config.toml
encoder_arch = "vit"
model = "masked image model"
dataset = "regions of photos with short descriptions (Visual Genome)"
image_size = 32
encoder_norm_position = "pre"
encoder_qk_norm = false
encoder_parallel_block = false
encoder_dropout = 0.1
encoder_layers = 12
encoder_width = 256
norm_pix_loss = true
optimizer = "adamw"
beta1 = 0.9
beta2 = 0.99
epochs = 50.3
Rows from block 7 of the encoder, named by matrix and row number. Rows with one number belong to one attention dimension. Each number is 128 + 32 x the weight over its row's rms, rounded and kept within 0 to 255. All counts start at 0. Numbers have three digits each. After the name is the row's rms in percent of the matrix's.
# q: attention query, key and value (stacked) (encoder.blocks.7.attn.qkv.weight, 768x256, the q third), inputs 0-127
# k: attention query, key and value (stacked) (encoder.blocks.7.attn.qkv.weight, 768x256, the k third), inputs 0-127
q.65 083:128109128020128128128128128128214017128104066128128128109128128111128128128058128128198128128128128128128128128092128188134128084128128128128128055128128128128128128126128128128019128128128226133128128128128128128128128128128205128128128088128128128161128128128128128128128128188128128128128019181128128192128128128128128128128128128128128128128158185128128128128128128178128128128128
q.66 084:128172128123107187128114111128178128128128128128128128128128184061128128128139128128143128128128093128128163128128128157128069128128128128066128128128128128128053128128128128128128128128128223205128128128128128128128034128128053128128155128128128128128128128064061128128128128128172128242128102135128224128128128052083142128128081128128128128072128128128026128128128128183207128255128
q.67 062:077128128128128169128075128128128128128128128128128015128128128016128128128168128128163128078128128128128208128094166160128128128128128128128128128128128128128128128128128128048128128128128240128128128128128159128128128128156048144128096128128128153128128128128128169128128128209211160128128128128128128128246128128058128128142048128128128128128128128128128128128128128128239128128128
q.68 071:128128066128128128128128128128128163128128194034151191128128063237035128128106128181047128128128128232128128128128128048128128128128128128128097128124128128128174128128128128184128128128128035028128128128128128198128128128128138131128148128128128128128128168128128128128128128128047128128128128083128015128128128136155046128128217128128128128128128186128205128128128128057128128128128
q.69 068:161128128128128128128128128128128128128128154043128128128128128128128128128128120128128128209128128128128128128128204128128128128128149106219128128103128128128128239128128128128128230128128128128128128042128128128128128149128128128128128128019128128128128128128223086128078128128076128128128128128128128207128128211128128144128185128128128128128128128164128173128128128074058128048128
q.70 074:128128128128128128128128128190082128079128170128133128128128128219128168128092128128128128128128128128128065128175128118128128128081150128128121128128090128128128128128128128220128128128128128056128128128128106128128128128128213128128128128128128078128128128128128085128128128089059128021128128122128009128041128195128070084128200128128128128128128128128128128128128128064023128128128
q.71 080:128104128128128128128128128191128128090102155128128187129128066212128128128115128128111128128128128128128128128164128105128128128128128128171128128149128128128128128128128128200128242128128128064128043128128128128128227128128209126128121128128128128083128128128128097128128128128050128047128128128115001128128128196128128128128198128119128128171128177128128128128128128080035128128128
q.72 082:128117060098128128128128128178128128128128181128128191128128128217128128128074128128111147128128128128128128128149128080142128128128128128128128128128128128128128128128128214173128128128128067050128128128128128199128128082124202128128121128128128128066123128128128128128128128128049128036128128110128027128128128174128092128128208128101128128128128196128128128128205128077043128128062
q.73 096:128128071128078128128097128128198026128128128128128128128142128086128128115128128128128128128113128128128028128128075128128128079128111210128128128162128128128052128128128125128019128039128128128128128166128128149096128128249128128103128128128139128172128128148111128128128084128183163128128000196128128128128139076128128075128128128128128165128128128128128128128128080128128128128128
q.74 093:128128128128128128128128128201128128128104128128167200128128082210085141128128128128108128128128128128128070128156096128128128049128128128128182128144128128128128128128128128128093231128128044128134128128128110177128215086126163124128133128128055128128128128197128102128128087128068128128128169128128016128128128128128128081128193128128128128163128128128128123128128128081044128014128
q.75 079:128080128147128128128128128195086128085128182128142203128128128205029161128098128128128128128128128128128064128166128128128161034097151128178128128128128128128128128128128128218128241128128034128128128128128128128128128128128221128128128128128081128081128128128128128128128103128063128026022128113128128099128128128128128087128191128133128075191128128094128128128128128067038128008080
q.76 080:128154128128103171128128128128191128128128128128084128128128128036128076128128076128158128128128128042128176128073128128128086128128128128128128128091128128128128128128128128128128002128128255181112128128128158128128128128128105145128114160128128128128128128128128167128128128128184133236181128128128128169220128128128128128128065128128128128086128128128128083128128128128200128255128
q.77 086:128128128058128133128128093128128128220128128078128063128128128128128071119128128128128128128128110124128128176128148128128128128134128127128128128139128128128128128128128205128128128128128128190128128128128128003160128128128128128128000128128140128104128096128228128128128128179128128128128128128128128128128128128128255141128128178128128128128128128128128128128205128128128128128128
q.78 075:105128128128128128128128106058128128128128128128128128128128128016128099128166128128150128128128128128128128128102128167128128128128128128128128128119128128128128128128128062086128128128128225128128128128128128128128128179142128124128108128128128128128128128128128168128128176128209128224128089147128238169128128115128128128128042128128128128080128055128128128128068128194226128255128
q.79 084:128084128128128128128128128128128115128128128128196128128128109128109151128128128128128128128128128128128067144128055128128128128128128128128226128173128118005128128128128128248128128037128000128128174160128167128143128128173128128128128168128128128128121128128128128176128068128128128128128128181128128128040128128128128117128128128128128128128128128051128128188128128128128128128128
q.80 098:128128128159128128128128128128128128128128128128128173128039092204128128128128183128128174128000128128128128128128053128135128128128125128075095128122128149128177128128128128128128128128128071128128128128128128128114128128128128128128128128128128073146128128128088128128128128128081155128128109128128043128046128128128028128093128099128128128128128161128128128033097128038062128061128
q.81 070:128128128128128128128128149182128128055128128128103128128128128128128128128128128237128128128082128128128128046119128128128086128128128128128128128128128128128128128065191128128128215195128128128109128128128128128128255128128087128128128128128011128107128128128128128128128128128128150128128128160128128128128128128128128128128128128128128128128019241141128128128128128128033168128128
q.82 078:128128128128128128128128128128160128128128128128128128128128193048128128128128128128153119128128128128128128128088127128128073128147128128060101128128189128128128128128128040128128013201117128128128128128128128128128128128128128123123201128128128128182128128128128128128096128128196128228128128128151128128128128039128128128128128128158128128128101128128128128128043128183236128255128
q.83 072:128165198128128128128128128102219128128128128128128128112128128022128128128164128128128128128128128000149128161128128203128105128128128128128128079128149128128059128128128065055128128128128237220128128161128128128128128128144073128128128128128128128128128128128128128128128128128205128237128065186100128128215128128128128128128038128128128128128128086128045128128128128203128128128163
q.84 063:128128128128128128074128159128128128128128128128128077128195128128128128128128128152114059128128128128128128128128128014128128128182128128128128128128128128178128128060128128128128128128128128128128128128076128128128128189240128128128128128128128128090128128128203128128128128128128128104128128128128128128128180098128255128128128037129069128128128133154128128128128128128128128128128
q.85 071:128128128128128128128095128128128128098019128128147128128128128128048212128128176128128128128128128159128128157128128128128128128128128128128128151166048128128128128128248128128128128128128037128128128128128128128128190128128251086128128128128128128128088128193128128128128079095128128128128128128128128028128128128128128128128128128128128128128128185128128128118128128128128210048128
q.86 076:128128068165128030128128128192069128067128128128128128128128128128128174128128128128128079128128128128128086128128167128128128128128170128128128128079128178025128128128255180128128128128128128046128128065160128128128128178128234128128128128128128133091128128128128128128128067095128128058042128128128128128067128128128128128128128128128128128210128212128128128128128128128128128023128
q.87 072:128128128128090128128128128074179128128128128128128128128128128040128075128160128128189128128128128128128178128128128128160128128128128128128128128088128128128128128128128128128128128128128128128128128128128128128128128128128077128128109128128128128128128128128128128128128149128206128225231081161128255199128128128128128128128042128132128128128128128128128094128128128188227128244202
q.88 078:128128128128128128128146128173128128128128185128128195155128128206003128128090135128128128202128128128128128128128128079128173057085128128178138128154128128128128128128128128212128128128128032041128128128128128128128234128128210128128111128128061128081128128128128128128151128128063128017128147101128128128128128144128128128128192128119076128189128194128128128128128128061030196128128
q.89 082:221128128128000128128128128128128100128128128128128128239128128128128128128128128128128128128128128173255128156046128128128128128128086128128128128071128128128128128128128128128128128128128128128128128128128128128128128128128128128128128068128205128110128128128236128128128106128200128172128128128128128128128182128128128128128128128128128128128128128128128128128128128128166128128128
q.90 068:128172128076128128128128128101214128128128077128128128128128128128128128128128128128206128083128108128128205128128128163128128128128128128102128128128128128128054128146000128128128128128128255220128128128128128128128128128128031128128128128128128128163128128037144128128128099146176128128128089128128128189128128128128128128098088170128128128082101128128128128128128128185128128128135
q.91 092:128106128128128128210128185128128128128128128128076128128105115128128128128099171128128128128119049174128128060128128200128072128128128128000128128128255128128117128128128128128128128128128128207128128128128128128128128128128128128128128128128128128128081128128025128128128024128128128128128128090128128222128128128128128128105128128128128040041128128145128128079128128128128128181128
q.92 103:128002128208128128128128128128128128108120087128090128128128118128128128057128082128128075128179128128128090128128128128029128128128128128128128128128128128128128128128128128128113128196128128128128128128128128033128128206223128128128141128166128128111128128128128128128128128130128128128128128167128128128128128128128128128128128170128128128128128128128130128128128128128128064128128
q.93 069:128128128128128128128128128128128128117128140132128128220128199128128128128128128128128128128128128128182128128128204128128128128087128128128128128116128171128099231255128128128128128183042128128128128128159133105128128128128128128128128128152128128128128165128165128128169149128128128165128227128128128128128128230128128104128128169128128128128128150128215128128128128128153128107129
q.94 074:128177198128128128128128128128196128128128049206128128128128128015251128128143128128180135128128128128128128128128128193128128128128128128128128128128128128128128109128128128066128023128113128227128128165128128128128128128128098128128124128128244128184128128128097128128148128128201128221128021128128255128128128101128128128128048128128128128076128067128128128128128128208241128128128
q.95 084:128105071128128128128128128188128128128098128128168196128128128196128158128091174128088128128128128128123061128157093128128175128128147057128128128128128128128128128128218128200128128128128029050128071128128128128128215128128206128128128128128079128128128128128128086128128107128061128128128128128128000091054128128128128110128194128128128128187128128128128129128128128128128178008128
q.96 114:128128128128115120128128128209128089128128128205128114128128128128128179048128087128128128128128128128128036128128128228128128128128081170128139089128139192128128128128128140128128128086073128186070128128139217128128134128142128128090177128128128200169128207128128147207128147128097128103128254128183142012190128128128132128128142128128128128128135128128128005128128128196116077128095
q.97 113:117128128128132128128128128128211190128128157052128128090128128128151128128128128145128128128128128128128241128011160051128128128128128128128115128128128025128150128128159128128128128128190128128128128128128128128128128128128128128170128128128128128128128128128128128128128128128185128128084031128116128243075145128128198113128128128128128128128128128131128128128168115090189182128128
q.98 110:128128128068175128128128128128180181128128128110128144128128128128128122220128151195128128128128056128128128128057065092098128128128128125102128128128128080128128128128128145128050128128072210156128039176128128128128128128128128128128128081128128128075128128128128128000128128128128128128128092128128111128025031128185255128128128175128128082128128128169128128027128128128128128096221
q.99 099:128128011128128155128128128051128128128128128100128128139091140104110128201128128128128036128128128128128199128128128091124128128128128128128128128158128128128128128128128144128128128128128128128128128128101113128177128082128104128128128020128107019128188128128128125128128128128206128128008128128028128215128128128128076128089054128128128128156127128127172232045128128128128128128170
q.100 102:104128098128094195128199128128246128128128128128128128128128128049128128120128128128128128115128159128128128086086098128202059128128128201128150133128128128128115128128074128128163128128153128128128151128128128128128128128161047128128128128023196128128128128128128128128128128128128128128128128128128128128128128128076128128165128128128128128030077128128128087128128128128128128128128
q.101 108:128199091128122128128097128227128118201128064128128128128202128128128128128046169128128077128128128162128128189115049143128128015128128128128128128128128128128120128128128128128144128128128128128128128128201128128128128128128128128086128128128128128128128127128104128114128142199128128128128128167128035128128055128060170128128079128128128128081128128142043078194191096165128135128128
q.102 091:128128234199118128128128128096000128082128128128128128128073072187128128128128128128128236128050128100128128128186128128018128174128128128128128128128128142128179128128128128128079128089094128128128128128044128128053128132128183128128128128128128128128128128128128128128128128014067128055128128128128128074128128128128128128128202128128128130173128128128188128128128128128128128128101
q.103 113:128103128128128128128128145128128163100128173064128128128068128128056128128128128128142137128128128128128209089071170068128128128128158128135128200165128128128128128128128128128128128128215105063128128128128059128185128128129128101189107128073052077128128050128128128128092128128157128128128128128104128237096195128128128109128128128128128128128128186128201255128102128065128158128128
q.104 113:128128244128128128128128128128128203179128180128128117128147086151128128128128138128106128128128128108128128132128128128163128128128128128128140146128128042128128107128170128112128128128184128128128128128066147128128128122128127128128128178128076128128051062128128128128128128065056128128128128128240126075128189128128128128128212151128128128128128114178179128128128128169128128128128
q.105 108:128128128128128128128049128128201068173110128128128179128128128085128128039180128128128128208128232128128128182128111128128150128128128128128128128128128128128128128128128110128128128128203128165128128085128128128128193128191128128134088145128128080128188128128128128207128128128169128165128128128128128138189128197128011128128084128128128128128163128120031128128128128128128128128128
q.106 096:128128000128128185128128128130128074128128128128169158153128128100128128128092175128121043128128128158128128128128128128128128128128128128128128118161128128128128128128128128128128128128076128128128128093205128178168128128128128128128015038128128128140166128128128128128128128210213130128128128128128091199128128128128128128128031128128128128135128128098128128128128128075128133128128
q.107 140:128128128128128176128128128238217128174164075128128128128128128128192128128128128128128147128128128172128035128128128169128128128128128128128173128091128128128128128137112128128128128112039128216128128128230128128128128128128128197074128128128128128128128164128114128128128128128128128159128147128128045128128076128128161128128100128128128114110152128128024041210159128205128128075128
q.108 095:128128128128006128128154128128128118054128128128128057128128128128053128128207046081128128128128128017128128005128202128112105128128128128128128128128128128128128128128070128128128128128128128128007128128128128128128128128128128128128128128128128128128128128098128128128128128112128128128128128096128232128128128128128085128200128128128128128128053128128128147128128128062128128128128
q.109 087:128128242128094128115063128128030128070128128119128128128128128225124128135128080027121235128128128139128128128197128128128128128104128128128128173128128147128142089128128151128128128128097128128096128128075128128042128128153128128128128128128102179128128128128128128128128128128018128059128128128128128107128128128140128128128255214128128103128128128162128128128128128128128128128115
q.110 104:128128128128128128128116128128058128123128138128128128128128128143128128128128128128128192128128128123128128197232128128128229128128143128128128102128128128061128128107181128128037128128128122102146131147128058100112128128128196128128128197128128128128075128128128128128128128033128128128128125185128128128128128128194128121128128128156218128255210128128128158141128128128128128128128
q.111 103:141177064076128128171128128128251128186128103128155128128128128050133128137128192128128026025128175128128128128037128128216128128172128128128128128128128082128130146128128128128171128166128128128128128128175128128174128112118062128128128128038128103153128128128128128128128128209183128128128128119092076195075128128075128128128061128128128128053103128124106128128128128128128164128128
q.112 099:130128128128109128128128128128128221128128128128128128149128128143105128128128128128128128128128128108128128128128128128128128128128128074128128128128128128092128140128128128097045128107128128128130128128063103128128128152128128128052217232168138128128025128050128128128082128037050128128128128128128128092128128128128128128128216128128128128154128128164128128167128128128128128128128
q.113 106:128128128100128128128128008128078128128037128128128128128151128128139080128128128128116128128126128128128128149128128128158128138128128128128128155128128128128131125128128128128081165136128128011128128128052128128093128128221134128095128128128128163128088128128128129120128128128046128091118179128243128114128128128128200128162216215128128128122105128203128128128128128128198091136054
q.114 092:128128016128170128128128128120224128128128128128152128128128128048084128147124128128105029128128128128128128128014128128128148128128128128128128123128128128125128128128128128128167043128128128128128128128128128128207128112083103128128128068045128083128143120128135111128128128128219128171047128128021103180067128097099128128128022128128128128092135128108128128067128128128128128128128
q.115 102:163119128128128091128128128080054128105128128128128174128128128128055128128128128123128128128128128128128120175161129128128216128128104128139084129128128142070128128128128128080061128128128128078128128149128050120128128128128202128128128128173057058128128128128128128128128128075128128085128131129112128128128125128236128128128129128128128128238225135148128185128128128128128128128128
q.116 106:128128255128128047128128128128128128128128128112128128128075035128176128128128128128128128245128128128128213128128255128126078182128128128128128206120128061128128128128128128128168232128128128128128105128128208128128128128128128128128128128082128128128197049128188128166128128128088128128158128128128185120128128128128128128128166103155128128020128086170128128124128128128128128128128
k.65 085:128128128128148160081128128128128128128128018128128128128128128128128128128100128128128128128128116128128128069128128067113128128128128128125128128128128128103128128126128128128128128085128075128128128255086128222128128128128128128128128128252128120128128235128128128128128128128128128128128081128128128128114128128183059128128128128128128128128114070128206097128128057128128128128128
k.66 090:128128128156081128128128128128155128128128128128128128128128154162128128137128128123128128208232128128038128069040128080108054128040128187128243187128128059128091128128128128128086128174193128128128128163128128128255128128159128128128128128128128128128128128128154128152128128128128128128128128128128128128097128190064128128128128128209167128036068128110188128128041128073128128128128
k.67 092:126128128128128149128056128128128128128128128128128128128128128128128128128128146128128128216128128098128128082094128077128048128079151205076128224191128058128128128128128128128141191128196128128128128216128128128172128074201083128128128128128080055128128128128143128128106128128128166128128128128176153128094128128097039150128128128225128128061090128079128199128128128128128128159064
k.68 091:128128128128213128128128128128128128107215128040128128128128128096128128128128128128128128128128128128128128192155128194128219128128128056175128044128128177128128128128128128128128128114061128128128128027128096128072128128065128128128047090128128173128128035128128128128128128128169128128128128128128128128128128090128201115128062145049128128203188128128128128128128128128103087128128
k.69 076:128128128128255128128128128128115128128128128128128128128128128128128016128128128128128128093000128128128128190128128128128191128128128128128128128000128128128189235128128128128128128040128128018128128128128131147128128143069128128128059128128128128128128128128128128128128128128128128128128181128128128128192044128171128128128128155128128108163181128128128128128128128168128128128134
k.70 096:128128128128180128128128128195128128088128128128199128128128128111116128128128128128128113076128128128128128172188128175119201128128128043192128026049128192128128128128128128128128087128068079128128128040128089128053128172049128101128060128128155192152128128128117128100139128128182128128128128128063128168153101085167215114128128128051068128210164128148128128128128128128128128128128
k.71 100:128128128128199128128128128128128128082128128128128128128128128128128128128128128128128128062128128128128128174181128190132212128197099048172128034036128198128128128128128128128127128101070084128128128075128073128062128157032128128128128128128128186128101128128108128097151128128128129128109128208075128128146128128181220128128128128050128128216181128171128061128128128128128128089128
k.72 099:146128128128202128128128128128128128128128128128165128128128128095128128130128109128128128086128128128128128177157128168128221128128109055193128047032128172128128128128128203128098062123057089128128128057128064128091128158043128128128128128128157187128128066128128128067128128128182128127128128210128128128162128078170217128128128116031128128214179128179128128149128128128123128128128
k.73 094:128128128234128148128128128128128128046128128128128128128128084128128128142128128128128156196128128110128128038185128128128128128128128128128171128128128128128128128095136045128128128128167127191128156128128128128128128170128019100128128128219128128128128222100014040159128128168128116128128128128128128128128128128128128127068215128128128128128128128043128128087128128128128128126128
k.74 106:128185219128208128128128128193106128128128128088128131128128128128128128128128128128128128068128128128128128159175128198128203128190128042152050038128153128128128128128128128128128128103074128128128128128128102128128128128020128128128077128128128128171103128128088128104128128128128128128078128200068128128128128060159204128128128128128128128216161128164128060128128128128128128128128
k.75 093:128128128128128128128198128183128128128128128128128128128128128128128128156128128128128128053128128128128128190184128181124211128128128064161128057077162200128128128128128128128128128128062128110128128063128094128018128168036128078112128128128143128128121128128065128128136128128128128128128128128055128128128128128186230128128128128038070128234175128128128128128128138128128128128128
k.76 095:128128128128077128128128128128128128179128128128128128128128128179128128128128159128128128199128128128128197082079128128143054128128128212100128205173106050128128128128128096128128162128212128128128128223128128128196128084159128128128128128128128066128128128128128128128128128128064157128128128128128128084128128128105042128128128128202128128056097114095128182128128128055128128183128
k.77 080:255128128128128128038128128006128128196128128128128128128128128128161128128206128128092128126079128128128128128128128128128128128128128128128128128128128128128070082129128128128128128128128128128128128128094128099128128128128128128128205128128128128128128128128128113128128215128128179128128142128128128128128128128128128021135128128128128128128128165193078129218128128128128128128128
k.78 097:128128128128052128128128128128128128168128128128081128128128128149128128128160128128128128186196128128128128079086128064128046128128144187080128212197128128128128128128128128128124169128187184128128128209128151154204128128213128128128202128128128128128128128128145128128111128128128128128128128041128128128128128186089048149128128128216128128039071128086128128128128128087145128128128
k.79 082:128128128167180128155128128195128173075133128128128128128128128128128128128128128128174128128121128128128128143194128134128128128128128128035037092128255128128128128128128035128149128128128128128128128128184128128000128153128128084148128128128128128128206128128000022128128128128128128128128128166128128216128128096128128179128128217202128064128128128128128128128100128128128128107128
k.80 101:128196219128173128128128128128128128066159177128128128147128128128128128128128128128150128128128128180128128128128128128128128128159122021199128031128128212128128128163128128046128128087071067128128074064212128128128128128082128128128128128128128128128128128128128204128131128128175084086085137128128128151128128128128180128128128128128128128187128128128128084128128128128128128128128
k.81 075:128128128128227078128092128128128128128219208103128128128128128128128128065128128128015128128128128128009128128128128128078128128180128128128029040004128128085090128084087128128130079128128128128128226128128151086128128128128128128128128128128177128128128128252109128148193128128152181128128128189128059054128128128128128128128128128189128128170128128128128128044128128128073128128128
k.82 091:128128063128039128128128128128128128128128128128128128128128128128128128145128128128128128186128128128128128097054128044098047128037169186072128215128084047128128128128128128128134165128128222128128128128128197111231128128208128128128128128163128128128148128128153128159104128128128128128128128128128128128128128172070065128128128128211128128030072128076128128128128128128128128128128
k.83 095:128128128128128128128081128128128128128128128128128128128128128128128128128166128128128128174128153096128128069114128081176030128128128200078128198201128088128128128128128128128134183128224128128128128232091168128175128128189065128128128128128097078128128128128128128160128128128128128128152128049128128128096128174099025137128181104219128128056069128128128128128128128073128128128128
k.84 056:128128128186128083128128128128128128128128128128128128128128128128104126040128128128128128206128128128128128128128125128128128128128128128128128128128168099128128128128128128128128128128128128128128128042128128043098036128128080128081128128128128128128128128128128128128128081128128128128128182128128255128128128090168128128128128128128128197128128128128128128208128128085128128128128
k.85 071:128174151128169088128223128197128128128128128128128128128128128031128197182128128128171128128128128128128128128128128128128242128128128128128128053128128128128128128128128128128034128128128128128128135071128128149004128128020128128128128128128128128128183128128128114128128128128128128045128103128031128128128128128146245128128128092128010128255128128178128128073128128128128128128128
k.86 081:000128128128128128128128128128128128128128128128128128128128128128128128156000128128137121110128128128128128151128128128128128128255128128128128077057128128128191128128128140177099128128128145128128128207128128128000128128128128128128141139128126128128128128128128062102128066128128128128046128128074128128128128128128128128042064128055055128220149128128128128018128128128128128128128
k.87 095:128128128128064128128128128128128128128128128205128116128128128128128128136128128128128128195128128128128128081098128056140036128059156202087128219128128064128128128128128128128128128128200128128128128219128128128199128086212128128128128128128128128079128212128128128128112097128128128128128128048188128077104128191105031128128128128198195128049083128080128128128128128128132128173128
k.88 092:128128128128229128128128128191128128128225128128128134128128128128128128136103128128128128060128128128128128186166128189128224128128128087176128051128128189128128128128128128128124128128070128128128128083128074128042135128039128128128128128128144128128119128128096128108128128128128140128110128206128128128164128128194224128128128148057128128233197128168128128128128128128128128128128
k.89 083:128128128128128128128128128128128128128128128128128128128128128128128128047040128128151128128128082128128128128147128024128128128128128252109128128128128042128128128128128128196148128128130128128128128128128128128128128056199128128128195128128128039128128128128128128128128128128135128128128128128128128128128128128181000125128128128128128128128128128128216128128128128128128128169128
k.90 082:243100128128128128128128139071128128128128128128128128128128128180128128128128128128128174219128089128128128100071128105128068128128128189128128187157128128128128128128128128128128128128128128128128128225128128128255128128157128128128128128128128128128128173128179128128181128128128128128128081128128081103128128188087011128128128128128204128057110128088128191128128128105117128128112
k.91 091:128128128128128128128128128128128128128141193128128128255128123205128000128128128128128128155128128128128128128128128051009128128128128128128160083128042128128128128128128128128128128128074128037128128128128128128128128106128227224128078128128128187128128128128128128128128128128128128128128128128128128128131128128128165128128128128128128128128128125128128128128128128128128128128128
k.92 095:016128128128128128087128128128128128128128128164128128128128169128128128053128128128128128128128234128145152128128128128128128128128128128059128128128128093128128128128092098128128128128128132128255128128128128128128128128128128128128128128181128128128128128128128128255128128008128128167128128128128128128128128128128128128037128128128165073128128128015128155128128128128128128128012
k.93 067:128128139145109128128067128128128128128128128128128128128128228191092128060128128128128128085145128198128128129128128128128113128128128128128128128128128120128128128124128128164128174128128128128255128128128128128128128128128128128128128128128128128128128128128128128128128128054128128129128090128190128128239086128128128128128128128128079049112128128128179128128128128128128128128128
k.94 104:128096128128059128128064128128128128128128128128128128172128128128128128128128128128128128203128128114128186062092128065128045128128128182063128192128105094128128128117128128128125128128177168128128128218128166144181128128194128128128201128128128071128149128128128128130105129128071134128142128053128128128128128128074073128141128123192128128056053128128128128128128128128128128128110
k.95 103:128128208128199128128128128209128128128128128128128128128128128093128128128128117128128128057128128128128128174166128189119214128194128063149128051078170216128128128128128128128128128128051128128128128050128128128060128156032128128086128128106128128128128128128128128128128151128128128133128128128074128128128128071163221089128128128056128128218169128128046059128184128157141128128128
k.96 096:128163128128128176128128178128128102128197094128128128128128128128154128128128128128128128093128128128066128127058220128128128128128128128128088128097128128103128147128128128117128128128128189128128128128128128120128196128128078128128128128198128105128116128153128128128128128128050128182128128211096128255128128128128128128128161227128128128096128064097128216105128146128128128128128
k.97 103:128128128128128127128128138128188128128128128216128128128128128128128128207115128128128128109128128128170088128128128128111128128128128128128128128128128128114128128113128128128128128128128128128128128128152128128128020206128128128078128255090128161128128128128110128128128128128128128128199128128128128128000106128128148128128108128128128128128128128128128045175128050128128128128188
k.98 102:128128128128128128128128128128128128128128128128105166128150160128119128128128128128128128204175128154128030128128022128128128128104203124128128128128128128128173128128128128128128130128079128128052177192128128126187128128128128128128038128098128193128128128079128128086128128128148128128128128128128128128028101128110128128128128128128128128128128064128128128128128000000177128128128
k.99 097:128128128128128075128128102128128128068087180136128074175128139128128128128128128128128187117128128128203179128155128128128091128128128128128192150128129178128128128128128128128128128099128107128128128141128176192126128182128128128075128128070128187128128128082085128128128128051168128128128128077128102055020128128128128128128092054128123128146128177169040070133128128201128129074128
k.100 100:128128128143128128128128128128156128128128174206128042128128171070089128165128128128128128128128128128128128128128090128128058128128128128128128128104128064128128128180128128128128128128128128194128128128128158001128128197128128128112128217073128128180128128128128128036128128122128128128128128128128105068105128128039128128128128128128128128034098128128128128128128086128217080128128
k.101 095:128209128128128128128128128182151128223128128128188128128128128128128128142128128144128184128075128128171096128128128128128103128157128128128196194061128128128128128128121128128128128128125128128128124128173128128128073159052128128128128128128128145214128128128204128128128193128128128128177160128128128128042121104128128128128055000128128128013128155215025128128138128128128128128128
k.102 098:128128128128128128128128153128128128128143078095128128092128128128128128128138128047128084163128128161050128128128128128128179173128098128128080085128128128128128128128148128128122128128128149128195128128104082128128128128128128128181108128179128087128128128128111128128128128128128084128128119128128201128242128128143128128128185238128128130179128074128239180083128128071128128167128
k.103 091:128128093128128128128128034128128159067047128173077128128128128128128128128095128128128128167128128128128128128128128128128056128128128128128128128128128128128128108128063128080128210128128128128128128128128128128032070128128128128128128245128128128145128128115128128128128107046203128128128128029128128128128140128128128128128128128128128214197128128128128041181128128194128128091128
k.104 101:128128128128133183109128174128128128169170052128128176073098128128113128128128128128128076146128128128033128128128128128128152128128123128128053107107157128128152128128076128128128128168128112184128128128128055059127128086128128128128081147182128059128128128198159128128128128128128128128128128148128128128213128128128128128128161184128148128128128062092189151128128128044128128188128
k.105 096:128128128128060128128128128128128111128128128128150128139128128100112066128128128128228159056128128133220128128128128128128128051128128128128228128128128128128128128128128128128128128128128181128128128128138145128172149128128128128128128128128128130190152122128128128128040199128128134128128128128128128128062128128128128128160128128128128128128163255204078128128128128230128128049143
k.106 092:128128128128115082128128087128128114128095128128128128179128128128133128128128128128128191097128128128221128122128128128128092128128128128128202128128128128128128128128159128128128128128128128128128128137128197186141103173128128128128169128066128192137128128128107128128128128128128167128128187128186071053022128128128128128128063035128128148128128188188039086128128128197128128068128
k.107 121:114128219128128092128058128128143128128128128128195151128128128128128128128128128128128179052128128128198128181128128128128128128162128128128190197128128019128118128128128114100128128128128233128128128128128128128128128128128128128128128128128128171128083128128128128072128128147128128128128128239128128128068102128128128128128128128128128128006128128215128128128128128128128128128128
k.108 086:180128128128128246112128033128128128128128128211083033128128128128128128128153128128128128128128128128101128128128142128128128128128128128128128128197128128200128128128128128128128142128190128128109119128128128128128128128128128122128128128128128128084128128128128128128128128179128128243128128128063255171128127128128128128128210128128128128128030128128128128091128128128128128128128
k.109 098:128128128128138167128128153128128128128128065128128128097128112128132128030128128128128077176128128128037081128128128128128149158128128128128061080128100128128128128076128128128128128155128131128180128128128085102116158076128128128175089128182128067110128128128136128128128128207128128128128128128128170202227128128128061128098174232128128128128128057059219163116128128043128128174128
k.110 104:128128101128128062128128128065128128128128128081128128053115128128128128128128128128128128128187066128152156128128128128128183187128128128128128128178128128128128113128128128188139163128128128128128128083128042128128128014144128128128133059128128085128128128075114128188128061128248128128128128128128128211128128128238128080128173128128128216212173128103128166021128128128096162128128
k.111 103:128128128139128128128128118128128150128128128171128128154128158128114128128124128197117145083128128128190128128128128128128081128128128128128182164128128128120128128128089128128128128128128097186128128142154169128128058195128129128128142128074128182128128128128128134103128128128128185092166135128128050027012128128102128128176070014128128128078128186128007077186128128168128128128170
k.112 095:128128128128128160128128151128128128128160057128128186061128128128123128128128128060128083160128236128045128163128128128128160182128128128128068128128128088128128128128128128128128128128128128128128128128128056090142128071128128128128070128171128078128128128128157106128128128128128128175128076128128128207196128128128128128128177128128155128128154066068224150106128128058128128193128
k.113 098:128128128128128185128115173128128128128179128128128175080128128128113128128128128073128079182128223128029128128128128128128149128154128128128055128106146128128128128074097128175128128178128128177128128128128062077135128055128128128163097128179128045128128128194177128128128128128128128166128128143128128172217128128128038128128128128128128128128128065073128155115128083051128128128128
k.114 096:128128128128128085146128102128128128128091128128128128182128128128120128221128128193128162090128128101212179128128128128128080128128128128128187158128128128131128128128128128128128128099128113128128128146148189128124128128128128128128128128075128192128128128099107128128128128053128128128128128128128076046023128128128175128128079033112128128128128188128024076152128128194128128128128
k.115 088:127033087128121020128128065128172094128128128128128128128128128154128128128128128128128128183128128128199128128128128128128158128128128128128164128172075128128128121128128128128128128128128157128128128128128128255128128128128146128128128030128128128128128128051128128217102128086255128128128128128212128128128128128216128056128128101128128183224128204128128128128128128217078185027128
k.116 099:128160125128140189128128153151128128128185128165128128128097128128128128128128128128128128128128128128041128128128128128128128128128128128128049128128128128128128128128128128089106128131128128128192193147128128048128128128128128128201128128255128037128128128128128128128128128128032128128128052128128185128128156112128128200128128206128128128128128071128092128128145128128128128128128